Weights of a small sound classifier: arch tc_resnet, trained on single notes of musical instruments (NSynth).
Rows from block 5 of a small sound classifier, named by matrix and row number. Rows with one number belong to one channel. Each number is 500 + 25 x the weight over its row's rms, rounded and kept within 0 to 999. All counts start at 0. Numbers have three digits each.
After each channel's rows are labels from the 100 clips, of 14976, where the channel reaches its highest value: "strongest on" is what is common among them. Only what is clearly more common there than usual is listed. The data: single notes of musical instruments (NSynth).
# convs0: first width-7 conv (model.blocks.5.convs.0.weight, 288x288x7, each kernel summed), inputs 192-287
# convs1: second width-7 conv (model.blocks.5.convs.1.weight, 288x288x7, transposed, each kernel summed), outputs 192-287

convs0.23:487481504496528524529495501540536504481509534472475493541467475493514491505507504517527451535527511510464493505473474518499526478500508522457479559498524483453560508538514510507492527523510472510500524492484463435501472457512471486462458501486524541495481440483493510446455517476542527474
convs1.23:449501501530555483526512516543478504451507509488528509483494482502480456449501482518505501498479458469512503483518504512495525507519527505505555496495506477495510492502509544481518494487514489513495469501479537481470455480487489514467469521499469529500492492476535552477502500514484454505
strongest on: octave 1; pitch class B; bass; note: B1

convs0.69:505494485497509482509528482532532466568503526450458493504495491470544492451487494494503490469485458465511522505497493521502487436531509476482503482435511451461506525479515491530497522495466514467525475530509512524557490480522499508472535500471510512506510486487475488484468526503490478522
convs1.69:494480505497523539517522516439483534458509511495509454556506536495514526516499476485530522470476506425478531470520502541532527511515499475504514528440487481488493509525520500486518510481519522509516498468479461481548493494477476494456500488508510497497501530482520473518480496499510502517
strongest on: octave 3; instrument family: bass; pitch class A; pitch class D

convs0.126:481504482450519493514504501503535506464526505485512555566473489492492513490486492496525516521481465502471507512491463474492485482430503523490507503456472473522485477482471500482479550528512517452457544490461480501514494555469492526540516459464488479495502547492495474531437518507544507508
convs1.126:505502497512451495494519491502482487518545521454555494505546536521502484525471500494489481507516514483548463527533518478490516491462522487506511488459472499540488478501495508475500485525512571481529531542504532481505500476508552485496482529538516479544524487523542532511501490489476535548
strongest on: pitch class B; octave 1; note: B1

convs0.24:486546504469512496529483512486500520500495469482503494512484468512484508524457486488504473496487474456491464525480432434544510462511542532532494509475489494517493537523483501522519500531482518526546497485449540487499453465498478505502513514471478494493562505529543493502543463501490481515
convs1.24:479519523495499492461502480452492547511511512528531512566539521511573498503482482450488503486470518508446489494500474516530491522508518480510456494557493472478491459514483521470517504490517500507483487550534467513479447534519527457499515543488525465501507503525533482482489473521514546490
strongest on: octave 1; pitch class G#; note: G#1

convs0.220:468503504514591532490534560503466509481492490507456560485495533540509532508546514533484495464494457489502486475512490492488554485499492482531530496523520495505453456522527472493510479485494496531451516521499490481497516473446550490508490491488544533509473504495505516492491427516470503492
convs1.220:470533539477461513484494487522499525492496536499466496465472463491545471512560491500566498510470517502432489524508511483496480472503484504488489515495554517513503527520482467454538511491532520482502505517486486513466521505486510465527530508464491493484515475538536496515546511560460486464
strongest on: octave 1; pitch class G#; note: G#1

convs0.249:492500484489487511529485532463500484486444513520484491524482469485472486522489503500486496479516511472481492492509481535476551475497460477517515467452465512472472511524473494473535519559485513524451524551507499525472460449494496450482507520496497505515467500509524510497487519465468479516
convs1.249:511483511500511530530485477524502507521499489472516482535453489535516513500549492516488484495510498489514486503502481510527484483519462520491478546462563472489485499504487489509526486519506499483518516484487497521471506518458472477522489538476474459521509493494475512469475532505533530459
strongest on: pitch class C#; octave 2; note: C#2

convs0.17:493492502493470514545505530476524500410549526486519488571500485483499510466547493494539471428516518498453491545490509509486505487506516524541502485463528496463505503497494506553503513495491487515490507541495501518525511500495512498491492482478476479493519523503469523527461453514452482526
convs1.17:491497538509505546543514495482498463527482485525542442502482500472528533488505538525515468497495494446509474520500523519458459498509496475445503448491473508537465512518458492537498446501492518533525467506446527474506471465541492533468505514513476496540502492495458532501493476498483460488
strongest on: octave 4; pitch class D#; note: D#4

convs0.186:492480469490452488539486513497481476520505506474492514507492509498483474502533514543505501518473493528488558491491502475505538506531497458513478474522503524510472498475463513506525506508476497467502501506498514476549480473486518512468507518506511488481520459553537529513526508506456547465
convs1.186:468486544510495463517490471492537488482512479503487500482468478503490517500517517516473540512478479503514514528501509488532486530566492518469491553480498544519513505528491509482517544490511520493471483499495516503488531506503466519506499505517511501515475511469498505543475477526479488479
strongest on: pitch class D#; octave 4; note: D#4

convs0.61:502502509496527525515541551475536485536513484493514444466509499521486510512514539513495493454470498496528497521510475489491499489504526539494484464499508512475427510474492474482450519512525467461506497476491520491510550471495524471500505501502512516479487469503505529501499446529509516545
convs1.61:499501518539459497530506480482516505453516453498492491507516485495540554513490486473482471490514502503476526488537475515501503480515549516542570524496512483466527518460507498503500523481462487503496519509524475488539500531429492518514516480485504520530481472523485538531493512481471490484
strongest on: octave 4; pitch class D#; note: D#4; pitch class: D

convs0.132:506494525484482537486498505500541480508475515475504486476547503522460517483558564484498462503517472528502574525500473482499465502546519502515509526539513481455504523476542465495486521486499483506490478509512458488511531439522542490531520505498555489519505564500511536512539461471496545504
convs1.132:553491531517498481518525496485505526453475470516462521493495509526508538532516521497515510516524465490482493471489505478498492539465526480575482457505480499494515509511496536484511504506473515530520510519506441464507489506523502524525508486514529504495458449496477516525506501500529470518
strongest on: octave 4; pitch class D#; note: D#4

convs0.223:505449496505473510503467491507496506528552510513497512497487486522498522539492485534532486526480544534506528540549508497509503492527492503446530488490426481472511487521521489501491504462533508533500522476498537491452475519550457520492507498486555476504462490505459502452500531484512522479
convs1.223:474505507509520476511508472448495481510484548518488489477549530471473490480504476545478467496466534483513536503563506559491514556469509530491458481487531537504517511554520466491464543466524513509504488497520531466478472560509471515525492490535435482484543497516497540523495530502473497495
strongest on: octave 4; pitch class D#; note: D#4; note: D5

convs0.120:509472501532448470527540453501497473545467514512509474487495537504539482505494495506511486465473512474470496521460494510480521504501519511494480504501481504485472528493518476515547508479497491514506448465512488500495497508526484556518533521477473518523484546461506496481461428484472504471
convs1.120:462479511499463503543525520538482514476504510475493521476459527511419518478491529503599498466502499460501492489448532468501503500503532473500515488511457486444532531538440528519467483509499489511520508468479524495520514485500497494474509479485501488480499495509500481500511530503478559519
strongest on: pitch class D#; octave 4; note: D#4

convs0.190:510498530489554464523542509475504464487519478477504532487451499538483520461496480516502493502509489522466516500508499501494539505488528587497495517486461502516494513488518468497487505493472487496495482562511514529496487519490508470483498527539497499441514562508483516474519493479509485450
convs1.190:501458536527482507505486522492468532542440517520516493534500504507527512477496447511502499511552505477483481462517537452446547495495462509507507501459524513468520490494474529494515494525532503461483508468475505487534494513518560496526460525496517496438500523520477485492545503514497452479
strongest on: octave 4; pitch class D#; note: D#4

convs0.271:512498499503478489477513518504481550484450506529430503504472498524509514514490519500475498518502463512435504466485480482488522510509501499480506535500541517510487485492563566465477475477471517517502501469491489534502596510518484533507506434532515462502508487435532524470486471512500507462
convs1.271:492522509522531536483528481518498531488515499503499473457505526502482524463492483475536499544544507482466521491487522486493501563547468501490490476490511483498525508477504533561460492548489473534554536503454486497504529495495519478506478504502497458534443507488492469483498511486488512515
strongest on: pitch class F#; pitch class: G; note: F#1; note: G5

convs0.21:498465478526478515528519489494471472510526492453528513511514507563496467485501513519529481528513529541536513531450520469490567481504463506533533510462506522487516456476490504484511513466465502470509522513521524538491539495522497478511521469502498528512537504559530465508469517499510497533
convs1.21:452478496505511503476487476478518501467498462496490508500498507500472496456533550517500497484519495470492531505492505490523502519516490536506462502498507530495522511538501489522498499516501479491489491496465478498482479499462507499538422557521482456447495539460541498484476492465476490492
strongest on: pitch class D#; octave 4; note: D#4

convs0.274:478451519508464486505514493473510578492508542519503498531504459487517504523491486464492471483487502483489489473510483433504505482499467534519534518492493489493526542505502541516485540458494538464481500434488484481482523473524513490453467527445494484465500463547504477498522470517494474506
convs1.274:503546491517514538474487506525538479451479498497488489528475490514478483482481541526483530471535490486506477513493488474495520500491472532463491537522532531476496497454499470532524492535442522511509540539496460503520503482555479521475524464529493504483485528489492454508520499499514509505
strongest on: octave 1; pitch class D#; octave 4; note: D#4

convs0.164:511516527501467491457463469499509526513477522427480512521487498488458504525487496527494500506527517488504498519484552471507494519537473473516509461488515451483511481523463495489502496474502495495510500514508454474513548541478509488468528520493571474503510449465510508543485529472466476510
convs1.164:489492489505558504458500519558559506523517477499520503476479561490486481466509509507522489485495511529497465454501563545517512527478499505499483483502468466499497496492522482512486484527474496497512479542491484491511544523502519456485510500454474526429504540510504500475534512516486498476
strongest on: octave 0; pitch class A#; note: A#0; pitch class: A

convs0.245:513517473473472511447485532520502542534483546494488504520479515483475483495510484528512487471507461475482510487492478507465510532523487500493470494498482510480504492484533527450511537475505525472502539438510488525534478482509481506519456505496503491452506514541505465453538485485465511547
convs1.245:470546526458480532505485503489443495512500524521520493504512486468496506488513511503506481522536524488506463545512538494437505441495509497508477495535529499472515541530457445544494508477514497497528480528506558460520483534492475528525506539455502512509494490482533508537496458502472487479
strongest on: octave 4; pitch class D#; note: D#4

convs0.1:512479537527473515516463490468525500503495497485522565489491499487468513517504526486509461484479487519485493492518511488465504560464510514558496498463501476484508488492507504461504496478506510494472505482484534474523513473509507480504506478560484514485521489516490528508478487476512554506
convs1.1:512499513549505508472497503513518543500488505503508561493508505502502492496481494512507484511508451455471464473465491513494455491461476498531533501526496512514547528478462538538456512465498516454496456533508523480492493484512486501488504517510495496449470459509508526471551519473536494496
strongest on: octave 2; pitch class B; note: B2; pitch class: D#

convs0.162:512484455492440523523508529494498474527505478508455484499481430465519488518506492471523499469548473480447527482491531522484492477479519518503539529487475479483509481523527470485470559479438486513499511502539497505512533520514480480496545518508489487489528475500484521503512506510475485503
convs1.162:528464514501500461477462516466499540492555503535497513511524516456515527526493452506505522506458514459500521507511488536478556480526473515467500537521468465476540450454487501501497496538488494512523471482513443443535515539474470436469501490475499532501533510491519509479541469541501504486
strongest on: pitch class F#; octave 1; note: F#3; note: G#1

convs0.101:480502481485505488494508483480523525508491491486469486538502527514490528476472502516502472502484504468512512465526505497488506498487463449503446542530506476511459512474494515534525520522496498539471471521499484520494473512537493502500474465518498542481491473511491577499519522485503549478
convs1.101:480507512501409485508481535500483475475491518503488500548455525514539504498474526513523468541486512533501475493478505457503554492505505512503523482482492507452538456480487463475477472514485532504513531443508516512529503495478515539518529505513516480505514502458499515493522531486544492456
strongest on: octave 2; pitch class D; octave 1; note: D2