A small sound classifier, trained from scratch: activation relu.
Rows from block 5 of a small sound classifier, named by matrix and row number. Rows with one number belong to one channel. Each number is 500 + 50 x the weight over its row's rms, rounded and kept within 0 to 999. All counts start at 0. Numbers have three digits each.
Before each channel's rows are labels from the 100 clips, of 14976, where the channel reaches its highest value: "responds to" is what is common among them. Only what is clearly more common there than usual is listed. The data: single notes of musical instruments (NSynth).
# convs0: first width-7 conv (model.blocks.5.convs.0.weight, 288x288x7, each kernel summed), inputs 96-191
# convs1: second width-7 conv (model.blocks.5.convs.1.weight, 288x288x7, transposed, each kernel summed), outputs 96-191

responds to: octave 4; pitch class D#; note: D#4
convs0.229:487527546374437539507453606514465520464491426417427536470461526457451492542470532584458493515477529564564487471550532496566547471470474530604545539497549472475560536533455454441521532451392492563525582501520565530493448500507474521505491482428488557473518518444497630580547395521550601521
convs1.229:583538521563483467471435489480445529605460533592535566550484446481491475524577465549469462462561531501418508495535469477489489536561490525546508464472393408530484532424490538551453418583481491502492492408584492505539604384632519451534500575462473436486423559559462548434520542481457474467

responds to: octave 2; pitch class B; note: B2; pitch class: D#
convs0.1:464409405461514484434538458501496588481489504518435426432428485483496528509383549538523444488426448532479479497446455493497478502570505425590446481547494497514556539466516620453472507448491501429509452624542440481482510479482410477561388496515395557537439446500455488419441470470510476502
convs1.1:477524438454506509432503475473533509607583421508466577579547551482632463433510464458458486490530398410502506461554525545463480503457499511515487506578440578450479492460507604521527514463401573497502474449497595538490484580537485450520441507516489510592432570446475467484454529516521486480

responds to: octave 4; pitch class D#; note: D#4
convs0.143:514502472432517534492561498483502543477577501448403473370598545533487555472536484482548480544459446507554527655559577499563597457385539449477451456519519503479539520528521496508515537409508515451485473548524533501502467478461551458500430562567569595464551445502561527514438445551476619545
convs1.143:516530496595467478506542514504469608611485549569507512531502406505512485485528524560514489524525507473450541387467440548530459421508399485530516450506370503561493583414437532551462469525426440446428443509551534480498517459498508473589488551468503487527546607458480503499532540492590455486

responds to: octave 1; pitch class B; bass; note: B1
convs0.23:518484484424605498510620506499437478569505483599482571533511498375580430575453452532429391504593460581483534513466469431431522572475547566614601463518416527508478502455524489508435562434521516634526455541471514391496519416428479417457457522524441510473503456440540535566464466457497473477
convs1.23:465483504510518519503476467496538509584446423639577497523451576521483447517576475531458515491467458537522414544469468508512516473599568555516451501539405449554476420584403376513505524387461413602502501439488468589554554559512514537514398502574576420535515529448523490468412490509512433464

responds to: pitch class D#; octave 4; note: D#4
convs0.62:487460524495422514565507483460555370486471474577544455481517439456519459472547511529557436374513445405495445480497548437497553424480462551535566564431434623431485476523528562483356594490559454575457594499538480512469463502614462617595562460443552505516511473505542516452476416505529481522
convs1.62:437437437508507497645551530416479530447525500524564551505480431422517502558502486580497424561500601486479523486434541562428560522462466550440506509582600462514545475495533455549363539567425548465419614566539491487500521478481584543468472459495451469454493530421585518546519494444485497440

responds to: octave 0; pitch class A#; note: A#0; pitch class: A
convs0.164:480425507490478502495511542487466517495505468488512451418431521393471532396487553393441418520557494517564454493557528464479414503593481472528579541583557506556447423547422495516477486473546443597495417560559464439537507459466456462482511451512496427594516446454546585506476524559474437536
convs1.164:566482405445548515536444447603415521500474509612521482514394449520448510550464470507479378467584494475490481482520583469616512565546433496610461569577566463523510521526561523496441472510423441492539471454644555539443548488503554581439528481591487501475516553485566428448451456429511506525

responds to: pitch class D#; octave 4; note: D#4
convs0.248:442362484448523469540465456475562469503518573432493492555506515472554519545439531474529521564473554552493603441446554497543505452542530552500500469417441462522521500457539379458551533456487529631463508547531443413526419552498517520557524476457420487502565560555452563474462473501460491475
convs1.248:584531530537491526407555565512519445476434525537487495440427547565527476463533428398470488475468520572479542477518448530529441542523581524468527437478577529451628531569502496504495515441450485525491485468481498600363509511544523505536517541423583587462573465454514553573557568507418534456

responds to: pitch class D#; octave 4; note: D#4
convs0.176:441476482610555515413586524442506462566460421482555487529452549511503585545444572602535491483536499361549533436500544513614546530536533502518467413477504553386560524546465405572536459533396455474568492640436505496483498500534579450509535511421490540393561438512466473555564498455589484489
convs1.176:523597454537510461479511465458464439482560542514474486450507446522520470521481477493602418504383545501538475588407561539576470474561496565585514585482483487523566484536452605503558538508563541400506481448527454408451494562515530408543556494526564444506471472430491585433458513570567439537

responds to: octave 4; pitch class D#; note: D#4
convs0.245:385458532475523524530470595444415420478478545534573485436535530393501518524539569406580422508428541528424449516455458509456502495475609441412524587533401487460539491560497469473524511525519563538464460493479583540478543439435560467481435526525579454471577501499518452606462488575568515475
convs1.245:430548555486516530433491487428454376565444536503424517505575552554564594543583531524514465573442503371475494504506538438434493536494517496596483508485480456507544525625490492485503567593537509455503513501580452453493526549554547466535554473536457545585458517475501509520537522499540479566

responds to: octave 1; pitch class D#; octave 4; note: D#4
convs0.274:505485503451492524450427580488504535550494416516453480479474529526537565474531522479480493588506484519574488494468452414499531451608507458417419564508431462506579566547580488520472495455561450566488482462460469498515509407482430444424544575514512461525467511488510519532507570474527459502
convs1.274:528437501405576506473579480462481491437407465543518452432525557518471450481553483494440530454573374494472551577490552484498416499527542432471539483536637527474551467433504474453510454488524531428488555613469608637577459500359473485443549601521488513501513561457433442491549519459555524437

responds to: pitch class F#; octave 1; note: F#3; note: G#1
convs0.162:518494424497496477482509501409545502493429627486513509465485430503489550459501507518508559422524459433590550495508410459537511448459521464517472566462467487486488599557434386498481479462466552417550400467473541514506469463418564429488532524542483525585426471494460454437424435471473541510
convs1.162:480427513511504500505565465452391560584470471478521531580506519522532542506464563449521572446517495477529513414536506539543580578542569499544466448556527545589537525570587425431494486442505482595507486514439456539472561499574491533464483466484467428566556503519546461550568563563422511472

responds to: pitch class D#; octave 4; note: D#4
convs0.257:575578489492553544511559457465484522395515500506534527535558439375529540549482525493508492444506521505569541489450492477425529454547524416556516565529489462456453525477527542521449445515456603393497486596459477530421470432589488476556457403412454551467554598511503508527455515424543569437
convs1.257:601545504504540520535424457489593515463457524522455600483460435514434542490469422424527577465507477564443609520531558576513350523477533579465536461403533407493525469531466459584479475518515513439489560445560444482472562511482538440549421506547493476483403546522505470486506472409542450474

responds to: octave 4; pitch class D#; note: D#4
convs0.132:452487469515440456537565378532444489552479462459558464506471513479512461480480536559488507459520444528533533392494481560588473518449470535544491574434492494447552457403505490449507599506472440558469558469449514506538441528440448491420469431421472531501490436483512358555442469531540450474
convs1.132:497517479551626426511450570556613594488560539504506520387588483466424474490533585455561512550460522574553541500449600462500423479369562483486553533544546588471534536508579432516572443479489442526505464539501475536525517499464578530470578554457552516588495556494518558460509505437554548456

responds to: pitch class B; octave 1; note: B1
convs0.126:471485405556478515487521526554490509548484541534398511480457458569568498522513492457549448472589459461571450467461447506541495425493455466447453432581541427519576496458568485555494460512384421507445564453532413498527515491569529529511495499495488507481491544468512471630467546557510513458
convs1.126:458477490484591502544637533462566457520541490587469569383473537486535492492518535482464413588497522546559409583461400474481407461496407457547485553463476442497513493530417438503520479496554475538479502547432495536505460486508538562474481471482526553556482506449491406520509534406515552498

responds to: pitch class F#; pitch class: G; note: F#1; note: G5
convs0.271:585508465590456574474497394559497449520546519426476499485570535437570450510430517607465429439524389391532571448456531472568400435478562423475516536545463476451433451449534560491500503364504460555495519555528465482563475457558451535548445433474513449504475439509499532411483499539452485550
convs1.271:544583535454542510501436535457422516503484507617468544583466510562520502479506495432466610571396542430540459456532410517521531468425588528478505555440475506487565651447525512430481607526532426497406574570528425516524468436564396463611514416498482474454475502561464497546479492478566454516

responds to: octave 4; pitch class D#; note: D#4; note: D5
convs0.223:448509518391520575447554560441524459511530546518446530480538472502435514485506479474459554518514470513562520484481484480409450563493442502505436603532450463509446464539635468513535478462471516453488445529459467477531475499463432404463487507501542562538431551481561591535556599459506416591
convs1.223:524439506524507452504410503422499479541562436437484469468595525460464517460522440467677422538566598486429522590583532430570521534502517495462459451510513422530454514573477487510440579589478495507471536525513480533459571519479548528462543565406521404568518441533468472495458479566438506542

responds to: octave 2; pitch class C; note: C2; pitch class D
convs0.46:533457501417465487562551527447481448528548604457565493576484502382475413523539538497523551461470502474471476416501499482395495546582601627509451483479522497476594460505458555594452531526484489547546532480524488497429498455410399499536446475452378504445514482516498445480512499489493504534
convs1.46:481476438409496462417571458455547415467503533548550460470517545472453448637515505463514505475466488508441431450572470593416610566427642524447481541493481523433486472520516391434564430471475584534470456580507504555467461496455513512505598555554459504528410550466492553450465508468465539517

responds to: octave 4; pitch class D#; note: D#4
convs0.17:420563499526533472467536450561490471448540564542455503475539553449549606481519488541472472542437531441505444532559504473541447504538382446508539480540528489578516520431431556456527402479404480602560528541494519519432444558454463510514461533527519498473549443503458622423475487495463449520
convs1.17:519435506567398540491554409534434529500538446487473473512506483459531471389570573529488492508470445527486609437568538539434546426525481565487513551519513500509525454425501490495525549536561497563429435494521555539485511517578439611441490546500444391528544500563633479573546499505477492520

responds to: octave 4; pitch class D#; note: D#4; pitch class: D
convs0.61:549576458559441400462595459514495543528472592517509389616502402508494513521439531500500515608580460449601494466495525457581474505500462511470449536551560568553556500524522564502496416510438526574521486615533470615574426473404424448546518454508487508479505460357463483462476448434469507485
convs1.61:421466485479541557480573516485520482582466512521466437412409565472566485607551523589483477517482543537525556494488476520455443530537483410414558567537444506486423490451486400505521534548560453480546469500471614513500477418580432440465425508521498527505503450453452542480508437598461525447

responds to: pitch class C#; octave 2; note: C#2
convs0.249:491560481490501505566455490491539516485523494458445483478490561499501459486570462577546549502480478508458540566437538431424586556602416552509390454552401499539573434517488569408470566528515374391615511551427539547468494491516487522415527425561385493486478425512498505505518531463508511516
convs1.249:526520501652493508492515544521472422569422468559501561536516535526557602495527545471555448540534539516491442419396557489467502419517433434460593537478539425503473454503636455405497480595470410539491527457582494495475564469542450595607509478515504537492488579552473434457459498478481464495

responds to: octave 1; pitch class G#; note: G#1
convs0.24:522479378466546554517446495549528558584420557462381519450477468448521481540428560491538423445455516472526403584536390453489474542507440429575428474545446505385594475515459461495480461457506534546512444559520489505415523514529432472436485505541459532490497611478480488454485484465408464474
convs1.24:453559523569488517454561528496393467560378493462512508400508465511491605389589546488530511548437484466468561590522471478496429487503455512412493524506486509532479472454416543495542515569485476411511492496395447482484513561541538481458497468428563459529553461505579437553502468495568436493

responds to: octave 3; instrument family: bass; pitch class A; pitch class D
convs0.69:524435542474475537552568448508446542439573522596465411537581550441489549450494454505503450503519400505513552417568477459530469518513517517536459460433532504397554462570486458487433392493449551437530396473502480484460542415468484512457515551543501400407496417495492384511418384591499513519
convs1.69:629448453441490477468466506480531462404510572472456504546590538480523537552545493572488437474520566519478526434444438492522495508452479481592461557483418494543528495415460469454509550499584514449609485542519462469507468431595485407497470571523553494501563557531490602566481427470493472455

responds to: octave 4; pitch class D#; note: D#4
convs0.258:516531543457408538534522504604471469421499574492489449491532444516469506442521531559538483506460483412514559440522611427457620406468528549501531487461500488576416456532500511471511518493489494539516584495573528545457477446604519488506416478568555512455471622496432455514418502505430468502
convs1.258:546507461435507438437484423443503540483548551510469478559464554551496479479433458472361503487500512543471545425545478551461566430557477553556434467520428485471435503492482494559542461565544544449525549453362503427448522512503493454490525517502444522527480483517364492538408470558505471500

responds to: octave 2; pitch class D; octave 1; note: D2
convs0.101:509415510435493533528600470552455485471452597521555475477536528530502388490440390524482441497414554566509591462512591450477420478486434507456558422405558436403521467487481542485483493569419562403460449486462492568395522472484578556601497559393445498481462458483498453576497483517517372472
convs1.101:430530429523576489558463516448404416502488486448483512524507535500569593529523570488506478546437478511492536488605496449480482491550500511496537470471538569577424486492507517420520541497514411448493545496489467477546418510452545520422454528510594442516423524446364479503420481530535503516

responds to: octave 1; pitch class G#; note: G#1
convs0.220:414551485541474531575533439468535523506402524435521422534483545476489458458573528499565481500538598483443452501489439554472554558604537463525418507458503492486476553525483489554549516558459465496587540559474563552469470565422493460491497534486408368489482363534474497457502451460424441513
convs1.220:557486519426481454490518524447465493527585394430438487474467481572444439493582573563598472482474424404472565551444482396502491535552536485493533534513474431532533430500524490474556487449563452503512589458398417437496449474461504601588525439475636446513428567443479499543486549521562507561

responds to: octave 4; pitch class D#; note: D#4
convs0.190:446523576425492559518532444564459511550392484501443506432510424549511479458559472440430476520536431499461404452513423509432461550530509522554511445569450464507484476560420490484479516494509621474477464439408450486438490573524528524384443456447549547594360515500451485395529453463529533550
convs1.190:629453454452565559514491553522510515544504453500508456569536493536579589464517504469497575570493505510489479473497405539432463543543508502542464572377444525563521462491470485475592570447534464467509460467492535576557465524483526529506452453499445505583515430474543495448560491487418486595